python train.py --encoder_arch="vit" --model="contrastive audio-text model" --dataset="single notes of musical instruments (NSynth)" --train_examples=184686 --gain_aug_db=10 --n_mels=64 --hop_length=160 --input="log_mel" --spec_augment=false --win_length=400 --tokenizer="word" --vocab_size=106 --loss="softmax" --embed_dim=256 --encoder_norm="layernorm" --encoder_norm_position="pre" --encoder_activation="gelu" --encoder_mlp_ratio=4 --encoder_head_dim=48 --encoder_fused_qkv=true --encoder_bias="all" --encoder_qk_norm=false --encoder_parallel_block=false --encoder_inner_norm=false --encoder_patch_size=[16, 8] --encoder_layers=8 --encoder_width=128 --encoder_positions="learned" --encoder_pooling="attention" --text_encoder_causal=true --text_encoder_width=256 --text_encoder_layers=6 --text_encoder_norm="layernorm" --text_encoder_norm_position="pre" --text_encoder_activation="gelu" --text_encoder_mlp_ratio=4 --text_encoder_head_dim=32 --text_encoder_fused_qkv=false --text_encoder_bias="all" --text_encoder_qk_norm=false --text_encoder_parallel_block=false --text_encoder_inner_norm=false --text_encoder_positions="learned" --init="kaiming_normal" --residual_init="zero_last" --optimizer="cautious_adamw" --learning_rate=0.002 --beta1=0.9 --beta2=0.99 --eps=1e-08 --max_steps=2800 --batch_size=64 --epochs=1.0 --lr_schedule="step" --warmup_steps=560 --weight_decay=0.4
Rows from block 5 of the audio encoder of a small contrastive audio-text model, named by matrix and row number. Rows with one number belong to one neuron. Each number is 500 + 40 x the weight over its row's rms, rounded and kept within 0 to 999. All counts start at 0. Numbers have three digits each.
After each neuron's rows are labels from the 100 clips, of 14976, where the neuron reaches its highest value: "band" is the frequency band that holds the peak. Only what is clearly more common there than usual is listed. The data: single notes of musical instruments (NSynth).
# fc1: MLP up (encoder.blocks.5.mlp.fc1.weight, 512x128), inputs 64-127
# fc2: MLP down (encoder.blocks.5.mlp.fc2.weight, 128x512, transposed), outputs 64-127

fc1.444:491472482547428489480488420434463464515544531513553439561475465467451492511508520521532424547452476460550491505479487501471435438488534469576493496444553495482510446530479507461546471486517442
fc2.444:480521455590473491498492485490571396453614427456532542535487552585497405518552491531495498497468453481459476559464491459506463527488518506511489461496559442530445480511535497496476531516541471
band: 250 to 500 Hz

fc1.332:497529539468497505509551541441595590595477453509454514476501473389488502503459490497513508506438529505557513462452445440490455539483488512472564499502476440534510495617482549446500562527463510
fc2.332:511554490515476463514509498517504424402532509511392508547449520532415466512567470410527574551474502542515435498553510451521517568529482497529503570490556488565475531512530504521533518489490532
band: 2000 to 4000 Hz

fc1.226:534474607491512500523477530458464578535498498492549506484549486450598535527551505513468550413486525488569550462461474441522424515479449529448542375464508497554482495515482522489477518467505424
fc2.226:513523517538488471436497525493536466541459496530504482464524496474539572511480532473592511516454534490524520487552422497601430541470544481500466562469502535444490463538509549501471464516449499
band: 2000 to 4000 Hz

fc1.439:451480488497448472477516548502491506479507527491612483499458517524526468567469529502493485487514527448528475498525567396511523515515474427541455445374470502472525462490492515505532562549427444
fc2.439:546505487562469447480491555558538492480434492463499568500476515488493420536494501415440494501511511471545461496470466549554616483517565457558469479476507529478475476413508521568612562430481499
band: 250 to 500 Hz

fc1.257:547491471552525457420467474455558437515445550505483504495502469486487516521447504503451444471358472419510507512435466520555454521464588473507497522472451541503489489541487542495522510507461479
fc2.257:443475472510463562514554412474489488518580556534455443560516480515440516502528467442560528552530491474495510520605499447448477533524481509514525559494587438485497493556516501471468478556544496
band: 250 to 500 Hz

fc1.267:545486550495463520535548496425449526532463493525534475544579473445568484518500547508501460458482424475548558472451462499430493476520547470584496478496532438513459461534434499503465623426465438
fc2.267:551496417518459400499568494518477507447545461515509528473539542528439451503506554462525514450511535482486421465528524507497525572509508430501484536487547535485511418563509453504575493561461422
band: 1000 to 2000 Hz

fc1.485:461494474514440546503532487451571445433514497502439464495542480414520474501495560529516535512517501525468554543472538476543465492442500440492593506488507552488539477463502493542397527548500504
fc2.485:462520515536526513463419436419557465533500528521507539521561541452535509512504467465475513468460490481458578482488431569559437474476547539535464504534486473443541522480486463482519508495508484
band: 1000 to 2000 Hz

fc1.413:565543465521496513531533549468522467471506537575464480422505441508508507517511482514506589525536414495510456543536488450462475518482517520479527486445572487560450516603523468523441505430518492
fc2.413:496502481504504479458453548511487538546464465433563572446581498489510475478463489551405410483488538533550512529424475609477544440529525495519504447522501517451521455485432440476543508466509504
band: 1000 to 2000 Hz

fc1.443:553507517551439457480442471492468494524517528528527525502444473456523484494485504523463518506473519474497495460432480512489487505480547477638509434496479490443428497505511522519534543487447483
fc2.443:515488504545506520490360528520524466592455556513487560432558552467535533453546523465467476464466517557530605498524436554561455471452470509495451452481484441466478461460520505534478514488536574
band: 2000 to 4000 Hz

fc1.159:562493497509502464527581501512508523486438566532492453445537541366498515548453628458434523503509491501494523428537459520506439539488480503482495563465537575481458509547486493512413505511451519
fc2.159:498533511532493523519470552474455494414485483501515444469531583544481504430538553560571535484489462447499544482518460534442493563522450458487543498458555415508526425504443448499513465515432530
band: 2000 to 4000 Hz

fc1.6:538543479503475567496499537470512485474510560520505445468488520492524473493459470493523574526497441523561442495565451438441509521502554540516484502485560441615484504576473475524466497465512468
fc2.6:493487532508512507474459558498483530534465461446591561452551515541530488453488497534424411449457526540535524519411449587481555442530510516500515397502472507478492466428441478478544526447506512
band: 1000 to 2000 Hz

fc1.25:546489499506511508445516529509494475544467521471507531496569495453534539484527463531450477560460519511589511474494428508536474500557581525466444465530495541496472472507471525478557508523481462
fc2.25:476529531548540518479429514504519439529483497469457566461504567470507520462540491477493477493441497540529633522466426578541495464477518546475489442520454446459497501420522487504526546480542544
band: 2000 to 4000 Hz

fc1.165:559565530486573451480528481492484498489462579457460424422503547430522512533518595522468502513495503523489467434493525495509450534510487499503524524476497553473503465544461484524450480497433510
fc2.165:520532488492462471527506521516436533440473520534513472444550584460493506470591574534581531530518500517518521421537491470459461563524457441487485506447571448512502435568435491547483461528442511
band: 2000 to 4000 Hz

fc1.391:466387540523447507458453541487507547582504489444572385482490392417595491512475496560517490512505542461520460493480480438526470462439536461511568415475462506503467459511499506496470493547446464
fc2.391:536437457491451462457530584533467482477487541537563538456523497531497474523481600509419479496466517436543426538463524463458540507531536459528515411428483516521449437492479516506458515483550452
band: 1000 to 2000 Hz

fc1.284:539557462463488436523516517478533497459462477624508464522519514530476521466449535496545542448519448498501496450445485482517450554499525511514543497507465448534510498559482491499517520487444401
fc2.284:449446534512545593513482460533478507576558490436509538473527501498508509515504456520451428529526493519513546491448506500517491403506557543465462464515433537472532488481559474489489509552564486
band: 250 to 500 Hz

fc1.441:548516496520507511476481533509504549572443510497464529469507487461537550497524488514494472576429515494537498463500349507497471509514622529533468489505510524484441447577464547492549537507441459
fc2.441:487546514557523500484410509512538452524505511457472573446508581486511491470546504481494462478454502518486622492478424564560484486485513527492460454512459448440495496441519471549526536502510518
band: 2000 to 4000 Hz

fc1.317:481541571554506542454483515449530538508484538431479479463541472509493519494492505503538504537547513496471491382604449451574476517475568519510532527506465481493480476502489455450454537523452517
fc2.317:549578483503522483513505523569479509446457456439420566445524571482455495497544479477471509568463525575508534495474456565527561533577448484482472507513505574521504474468467485541565517431550507
band: 2000 to 4000 Hz

fc1.305:480499545494461518461518595479549520536480543485481462446514489466557524488509518552580471518498535524569513490518483423448484494477536448540546445388578436514506473587456556512508536454455516
fc2.305:485474486508494457446486499547453512526577517554485452453495483537479512493490561452571458556499563455466464440577527490540434589475476485488430517488536481439519449572500505530465441583477529
band: 1000 to 2000 Hz

fc1.141:459490587566449540495468517492501541478447505462576463493522442491576465543477476509510533480461485475561463438411467542456466453481586515552490470479528542522435454488448502478515538489419417
fc2.141:526503451474470512517537538472517518536472437506477572533581551469453492432422494447520444520534470556579506500449492544495468541471551530517492498552499550486557498574484437503540532504476428
band: 2000 to 4000 Hz

fc1.480:554487496489483451510510480550490546549466545489493462394535504428523540464478585536544497552481506491491498451528508485523466549466512455514509499510534559519485472587481521517425466482469537
fc2.480:563531481477483402521534518511524527460412560540477510437518531421520489509554559518497551510529508526507482403526495483501513553503477448554450515500550506488500485575461467543498462510420501
band: 2000 to 4000 Hz

fc1.508:550554488472492457452559510523540521501470554489441489449555570383515481486522578494481497541485477526520488447530505481534482540492534430475470481478463567494447495559450546577491506467514551
fc2.508:549522493455487455506473440504485494467498533536463489459512552449534490459593535554537555532568483540489500409545544467486436534498461494533449531524541511485509513583497424531449428546448469
band: 2000 to 4000 Hz

fc1.151:463413476503447395463502500517481487547504488465529508499484497484590471504481569570559478509508569553549443531507551460475450508433492493560496399473467464433526497530481480506458514555412525
fc2.151:480520513483487528542490516533530520492439470517502614502500507548433506529449470381488432500497511504477502486459514536573501546455496475478478470492401568522590459513547483530597574507571454
band: 1000 to 2000 Hz

fc1.203:539439491503475495482511512481487561538437536471492501480593488431556516492495487502464496476427503541565515461509450498560478501559522503479497460503470582531535524578419494497465507469473531
fc2.203:485475517515494444526567494508489441512507454497521521527462533440457485544511527453530488516475543491538481439504480444555468512458518505410417509491531530486488476547578548507506458580440472
band: 2000 to 4000 Hz

fc1.361:523501593495497518511471439516464512526504511546521414544461433496546527502532493523531450486551486481515449455567581484548442498445468502552504493457463501499523474490524460497531467516498439
fc2.361:524546444547474527496509493460543414430512492485451498499557563568489440501548468539458585508445433570518489559468431456470482541529512497532547512508594468552483508503464464452466518457541485
band: 250 to 500 Hz

fc1.189:543508493568462453408517458535515504538497479432449515457527545478494492452535537524498482540457491483586521524490419490532529454516534478543551466530548444450447489521491513492462551535542487
fc2.189:543513552463547451519471470569469536516415557572514571491476483507498531513523584449440447446525554491469510433489541526538553486441444495460425462478446488505522478470546507534494467523528398
band: 2000 to 4000 Hz

fc1.214:473470551548445592484505468483485564513499491422582471512543465441593495541494454524557450517462460472553467456425423534516451462494535538530473447508534568505499479468488535475494558459430504
fc2.214:503517423459433456526551522486495521510528466514476553514547518473497457453483450430537490514564518534523482478534532480504487553462531482504490556547522537518535508622485406509554496550502494
band: 2000 to 4000 Hz

fc1.448:471511512512499496470564564445547499483474527451428518401572498403480528502490548509529475493441542510538538471469436451509492563523463505452620478504463497481499457567486492468428501539488563
fc2.448:529555478467507543581520447446513455446482499583436437551540565518427519451557511479540560509503403521506501495519500473437431550488460494471528577496565461567522510578513500467489482544502516
band: 2000 to 4000 Hz

fc1.202:569586478472509475478522441428576527479494474549467530525547504512520422508534487508525503486504447520527563477436511538484446529482528459540522469492542506482549456651513496455498520518466413
fc2.202:537534416471488422538582514527481482484536371496493540528471495547425439445483492520488496464546526477486502558501564466443587526491494492448492516542500481529504509562515458487538440537550397
band: 1000 to 2000 Hz

fc1.403:515435532508509553445468496534469541588480515397513531477460443469510450489503489511447420529547538463503489451538473469486481463520528511586507458512447493415456473496443472573553590490493477
fc2.403:465453552503557501484441504561425526585472496487546534418537511510466527423529548470481431512522548534518553480472508598550495460493511497439487495539491477433532464435513438530496446518524626
band: 2000 to 4000 Hz

fc1.499:498538527493505539463435488485499483583485503461555453482461475457589549510440513606488517515441532454525489577511459534485445508485480520533507502478480444559461549500499542468465541487415463
fc2.499:527463480423486542523514496524454546484471469520513437521492507483439523420548499539483537551548474482536481526516555491448507468530440482461481587469501480536539475520458520470541422507491539
band: 250 to 500 Hz

fc1.287:584535487447511515486511513460563488462490553585446467509547476528513519452543519496477592536491407491517459522555484453544494508532494471501512536440562522576503519550525481456461478450493510
fc2.287:500535493510516502498497533522508543520485409398515569428565515530471490453503468521448415470532530507510563523444478597521536465524465474470506494542470528441538456502460464508528473484506557
band: 1000 to 2000 Hz

fc1.252:413455561528457530546451462466520476540511537505479398528467446450577536528522484505591509565526481570523490468535514403520451459432535467533547478470493458551485505501490532537460560495508530
fc2.252:484548510491512526517489481507529528537504530597404503524528496527495571474537473451555504484456514482531552501565463466508463540500423498464545476448508440570493497570470514472487530517566470
band: 1000 to 2000 Hz

fc1.255:488489461502521506468503560442558501504519503482535463471477488484547443529478533492482542469529523448539496486410490508446516485494525464467581507526449488550540555478464472557414513440424449
fc2.255:530461530501463447476490522557484519532486535547552525505451473525558509517552514458496456499544537469552463417519552494523553448463505505576416481452488492461455468460552544552564492499456494
band: 250 to 500 Hz

fc1.96:441491461511479472511555462484602457446500461431493462468452510484515526528491587556581488473505489465449540535538534509521483482476557484475544537492487498481539505499549499462386559462526558
fc2.96:458505518510544508501396481410531501541496509522535547526567522453500499492499466512446471425435494488479579487450455571513465447467502559528466471526446454461547513454465461470519513481501493
band: 1000 to 2000 Hz

fc1.233:551526510557538505514517565486525471513515503518482531472496500443493459559592524510456545454532422549523524547473483522442529434498533449513503505498552445569410499521468513525410597462504527
fc2.233:517524485488524480544547410523533484527516517559486536483507518516464488524510523433516450490545496457458524447501536466528458520423517512450438490517491507457509467614589494519481487616519415
band: 1000 to 2000 Hz

fc1.397:523550563487521501470486518493508478563480530513485538490521490482502540533450499498454483530434462488567494456485375517512465530524571504489464489512518541469439487559474548473511530442501458
fc2.397:489570504571484508483417542517539445504503488433486573426519584505511461472594506498501492500441503526520601522504432545551496503506481494489493456488495444487461478437495500552512556468505579
band: 2000 to 4000 Hz

fc1.180:512513487470528566458462572469502524554487591490482433503508518478623541493475476527541514507431475514525491471572525443473433575563472483502544442471480516547472506515485494527432544451485471
fc2.180:464505467515519505472480482481470525583476511510469554454633537511512586468504522519509469473475561544509549504518436519481438509514493506465532471489532449467545449547442474464444494514533467
band: 1000 to 2000 Hz

fc1.353:531535457518551484465534479523495489493441588485459471392519540416522484510498609457502482543523484487481488436524474506559449504473482471517456498523518576432411505572504514530431497534442521
fc2.353:524524490491462465519519537486420547428476515534536486451557569519504482455538553530584512506517499519499512435515495490426488580528471440505508474465574438512499435552425456537492467517441545
band: 2000 to 4000 Hz

fc1.282:532464496485469477457480505486538532512480487527441452457548473486510530448503485496478470513417448496516428487478478435475417517580519524511512524560448552537499524530424445461512465501480455
fc2.282:470495492507522466529501480548500523549479508510481606465536552439436514525525566470498478512520552484540556426501489508519532451480473521465456464472499484469558460583526453516521496581528441
band: 2000 to 4000 Hz

fc1.104:477466516509508579498465443440444537506439486475538390495519518486499575550443443533534508478489486495527531518495417516464498556496536519517493500496545471480494500563466503457485449518465415
fc2.104:472485455507399439582549524475470517515545429541560528516551503529471463554433500429521432469525481514513486438541489434508471537426560502489436469503498498479444437592542493547528534556506453
band: 2000 to 4000 Hz

fc1.229:539488478507504506472557493541535526489392573502489484441528543401533549519477557507466468480540483450504446411517532512541434560441515477492534512483493571463447488503530515591442508591443534
fc2.229:523490467516454508524491541493493510471518428531549466505550552543515485485508475539525548482452476504530478534489459504412532538557463454501545502437564425530488410531447464479529466490532520
band: 2000 to 4000 Hz

fc1.335:488547475490482520466498534505505492497504459430475496476566531481454472398536513573488531481516442522496543520518473507422493504524472490516590503503533501531478475464401428495449529448503485
fc2.335:508489500535452507518507496492523433482540517508537537528509554477544431563530447442495462501495456526476411421511492494566465516450562521547418479522514548461493480517542549529561534508503474
band: 1000 to 2000 Hz

fc1.308:509566443505490562447484478490563477473516446507540494468554487484547472504542467533523527515483432511458595501521500480458489568554494463475580487486542435524432505531482544476417548482521456
fc2.308:485516434501530554503465514441492510506509480513522523564575501511498491469420464452490438463532497459459514549528492557492465549478531542505481498572451516491582530508451419455531493511474450
band: 1000 to 2000 Hz

fc1.161:479516512437512522509563528420551530476517481496473523493580513537510523511450510525484496472505457549461532468485457462425508546566547498468567394519511507531478462529472435474392532467535493
fc2.161:538502439483500524519522487521490427415555457541499498513463538527516417472530489544530521532548445490436441509536553445483468554518500501531447532529521546506546487569524456534538429518441445
band: 1000 to 2000 Hz

fc1.269:496513482518541571489475533479525525546394575482452499481544519458566535455536495517484551525462473489546504478505418468528468522510536508513498439422506500582481488508460505524465478416465472
fc2.269:492477504473532538522476501483472551572457526538507514446597549415527548463519535556462479491497519540563544444474455481444432483497486512475528466492528451501511465584441457472477488514501475
band: 1000 to 2000 Hz

fc1.275:509514440520430468457466492515515461543511541508453496445576553423476477455504512484523490591523521521538551529473505517513448455476544467531454493477522453465515469550482472537464515522501520
fc2.275:532559497457579458453489451496522529455468504513463566502486460499473535512457460524417512433455524516414507491420523601497505469429484517508527544550416589510598522482510438445496459522511461
band: 2000 to 4000 Hz

fc1.340:488463514504537463438563542464596536457467604481493457426537474432516592526429547572511514425407515479443492491518473480494499500468508527432515528497503557465524474503475510485401478479449522
fc2.340:465531478540442502552482541518464469452529515477484469468529528502499443532597535524509563542481457558527489516588492460483479551515468476529453515445627456579409506498473475515464510470503577
band: 2000 to 4000 Hz

fc1.117:486474534538510516455487536457506526577491497478519509491518455482606505542449464555513413505523553507508506422433444466497462526521530501576511391494445493471485416489444454483514589455513435
fc2.117:436502456475523505516547543530478519504529412457470516503550496510426429466490517496524461549558517519529475524548557527489515518480503473472529556554516540507573476518467412472502510521490532
band: 2000 to 4000 Hz

fc1.260:507542498502508517491499459552595509567429582555500486438524537491540532474530496579472526551452502459537531465525515436521480503470497464508538498461529485578514499515466516494427519449486456
fc2.260:519446495502520485465494454561456454531506522466513491463522573450483449499550594605420535508523515505509496489406530504444499411524501495472410503478506483440487464481518484531480439548502412
band: 1000 to 2000 Hz

fc1.452:555491475474501549516532503432484511517470554451451505410550583446525519465519560491460507545499449525503563444470481482441502526539497473530514501464524480549434473526476474544423493471508526
fc2.452:530597455491493441472453526522525517512503442478533510448546520512494439409552544596476463467500486460486548508505521539482464535465507445496515484517521480444559473565478402474458429550434412
band: 1000 to 2000 Hz

fc1.466:559477462492483482449435527500537540524465495524497474516529467546503524465495572470540541539532483441537503548576489538432531513490449434542517510475543461551477469571451505487504467465452509
fc2.466:438583501508533523577541502458477511441504416467457482520523513561382473513525512507496540496482484470483578534493451564457563519513507490471548552564533484515515532443464442426551502476548495
band: 250 to 500 Hz

fc1.247:573531452548494454472485504433582508493515490479470428550471482472471505516488486527508466498481507455516462526522490526499442528454547456502522522493533447482489422512525515465529488516494419
fc2.247:417468537514515527537531409490526510560552498522510454559442483540473524516533503487570454504533520403484513463523536408487467477463489524459491479483499429486503500560580510487445470630520438
band: 250 to 500 Hz

fc1.153:504519554477522524447542506429518575553536501455569486517485426446575478485471502582576426469462477491459486571517476453517444515471478498499492479432448501535536493527456524430467465460536519
fc2.153:540530477493504530460478426436550482486515552532449461563509431489530549473526417467501533455490454539454465559583493506508437517486450506459543617527481531536513534536488491437427463499519560
band: 250 to 500 Hz

fc1.336:514483466485527507445535514453523474457503491492437471494454507429483559459487500506459496569427460516531441594461455467475493542545475557487515502515497479497455518516505521429509473499458447
fc2.336:441518520536514556553471450519511485552554490471496531506531541525457522493530469462506429502523477518473575469489493497544429508457497529431464484504475500441522469531560492537486504584577506
band: 2000 to 4000 Hz

fc1.158:469470520529476521469447493542500558555510530463495501481554461506588531537457503523460414506587571471513503419488503481491489491532463511549494449545415497442514463468459444503569516500491493
fc2.158:464446520484566509481480486550424554590511465483516493448546500501475544452501509513487447538501560546525547510445505577486507452525498508440508505524500508447557454459461449496488433531588560
band: 2000 to 4000 Hz

fc1.488:461459507535464450426560476483518453542555519437500475444503549476474537488461561523561452501456568527508538483528510476514405492512525485458566478484480492421473448508536480519436471486500479
fc2.488:462547487512539589527467513467523501514460492509462546517597540538439523472438494454502474514484453498522607516462459533508461527492525503494531469504502490492572470515472481493542577492549449
band: 2000 to 4000 Hz

fc1.145:496523465524531495498513562487538477412492501450454526576531553428480466501490483476532492447517481483533502545520543526500540554459482462442542521462487504581500573509485476502459597459491465
fc2.145:495499522487497507485462497502489561547429542532546570457572525473559542541442510464493449490512536496472528403475453537581454542466555505523443476519485612410538462532494487528535509495476474
band: 1000 to 2000 Hz

fc1.120:551489464545570451474516554413565494473359482483461506463505516443484508517435550480482548474497506436488538496501426544456523465499545466510499508472526510456553543477462461510458545460492487
fc2.120:528478513500455445447491488510513490472516515566523521531492478542572500578469425477496546468437512494484423484513487448524519539519509482559470505481509511531457485475484560514542507451510467
band: 250 to 500 Hz

fc1.84:551486487504529523454512489462455451548452526428459455396493512476446479433568574492473442545502462493516548510485494494486509454534451500498528510502442536456490483529465474464472545489452522
fc2.84:541571515524473475556534522471447492442459486521515484467547546528551501496534499426578490497449497522509486446520445486506460634480504452518480455482583457530434451553490488497503553493469551
band: 2000 to 4000 Hz

fc1.157:390497532551468595513455500515517447543532520478520493457539512443575492534563514528541521550551427498540497503537520400554462451419556449545512477468488457486471480476497487523438600457464509
fc2.157:453561476537482515547488494488531464508492515512399494501542546501443506473582496457528514514452495510528578520570442503511467511487443478468518506465551449561509505518477488455494551520546544
band: 2000 to 4000 Hz

fc1.23:451498550566482557504454486492524489515531587455501472504545477481605524461523509464547534526536441515521456501548480438539459475509490485612525500477494483534491508484503476533400582432462507
fc2.23:462547448518487552561493512477490480479514503514401485517547551507463496463560472482526550522478475522514547530593456486484471534533439491499526531472568473576520521524445461442507532477501531
band: 1000 to 2000 Hz

fc1.136:488494493507523514437488528507476552500521488441488497527541506510518489448494480608473442517498536538503523512448468437444529458546533505492579386487456464489530472509454518439541575527487460
fc2.136:536520418530440518530488534510527454439522428510514532527574569514505403513515452503473535525469432580492425516502450478505477614506518455519472515486558544551484440542426477499556522458565539
band: 250 to 500 Hz

fc1.504:549438468540391502441532508501502477532533565454506486466529519487484455476552518482453492534507445501553470543459463511446514422574533498532584485437496492572416511526468518510504528417500507
fc2.504:499480497468498469541525528555404540508476548521486556439521478501482489523531576447467472537551527526498502436544535472467545538479491505526452448503555467537455486539487426548476516510507492
band: 1000 to 2000 Hz

fc1.85:452475485529459456483476454434518489508503499458543469443500482441516514523452489561523484515445561520524442501469556495516432464451529461465567516555505484449562463486523512472469500518454484
fc2.85:441454508515487520547461490503468509530530577502528517474519485474448517511540543521393466464516481531499548490524514500453536416443482518506496419456508416513498471419531465516434529540564537
band: 2000 to 4000 Hz

fc1.319:437459519503494501461523513456454450489517455458464484477506479429517492482495578510578408546487562511515520469520508495563496457463493517577516513523458531460526544498498473469437506488440496
fc2.319:491458491525532524477465504476478463478565502477578476570451474535476448467495478506427448479547449438482454559481561536454534429518492545498426472474467465524493531421526561498502512464486582
band: 2000 to 4000 Hz

fc1.13:486458514430492536488517545504572523541428629531492483436531577445533517490533578559508465546465508476542496467512453431509446525504533468499511464487453498489487469534477481518452531554458539
fc2.13:550534474491491538546490418527437446496551510541480534505552590507492484444567520524557526503562452525444492479489513513465439588540478516499459493525583484493476442594530480520466450520497425
band: 2000 to 4000 Hz

fc1.467:534477488509486494449560545527505485479470600531448433437562515470508572522439622474505497529468487484477470488558486479451431552501463506498509510524519547489520465585484505495395463539521530
fc2.467:535542471475507498554509535545445531490433537494425517430557570469434505455568559520502512524530514550535554438516497488471515561518420455473501519474560470503512448563457464536500483531492501
band: 2000 to 4000 Hz

fc1.106:523492529496535487483542468508502527485478597488441464412530525435533524500486652472515498502494509498517530466479485453536489523495466483493536496497454542474572480548475479538412531514437534
fc2.106:519540498503464490546506505484414508443462507526502483447574587479500504452556556524589521523539473526507546430533474486453436579518484461483485485482588457510484452565449475531479472532441512
band: 2000 to 4000 Hz

fc1.503:446526495492496514431466507486565480546478523470503486510537441456551503541487521552494491509465585460566520544488501489527471453468569504555502491513477526512495509516493487477493558487516415
fc2.503:512515475460506487542555480498420496451496511463559493434547520506506467514504584590506530500573436527487491477450571533481475506476523503493428527555523570445516458545488477500469426555439495
band: 2000 to 4000 Hz

fc1.388:506470474485527502472534488486492490494408624511487473407514499402519515499517645491482511534514532490486517443494499501486504552509496491487515591509499522481490471564489536489425507535458490
fc2.388:534562488513467457537500540482424535432450521529522466453559570482506486445560562530588522501507494514508527435538461490462470587517455441499480484452573436522473443545424462530485473514437505
band: 2000 to 4000 Hz

fc1.197:545539523583455472545521492467541471490492569508477438533485422427521453520542523552499523511519406444519487530543455530455534476487507465471483521495562472513365498524498526464484525435515520
fc2.197:534471431498467462493562555517476471538520411447549555472525537529521428491438468528469455535487529555572422557439489475486501513543529512474486443497540505499438456575491517534531489473524475
band: 1000 to 2000 Hz

fc1.19:571558528456576425494489479457572563445434542530516490567510502534505509447485509488504522513451466470506494479501527509469465497500467452498556553444509483527514513542439491487513459469433486
fc2.19:498545488556537507482441549544465478510486473450462581461565550569419494436512479421455413501475552599486540496455480597570486503488485469503492454514495566492569468446491452512536537491552524
band: 250 to 500 Hz

fc1.398:464512561476571549509419541531532516550478497522560508510470475459607498483519469599513572522477451555508513538546507446521444472458489478548533471433451475595501529463501474541463525425486480
fc2.398:469500466523523535526512441484497492547488581518420443499583528463450590491547538449526478506510525519536557494541457516487436519473447516463487573507556436445544485538492494476439479572510474
band: 1000 to 2000 Hz

fc1.461:489485521475519515459525560493537533513413607514454444450539447499507517488525503452499561568514473488553465521568450493505529487504557504504513522494528487491489553525474475494485535443471525
fc2.461:466500521512540510493437482514498540569459501476518565423580542496483516505461541492461400462497548497505570444466445563540482472465520516453456439511468499415549451511502440500500499558518446
band: 1000 to 2000 Hz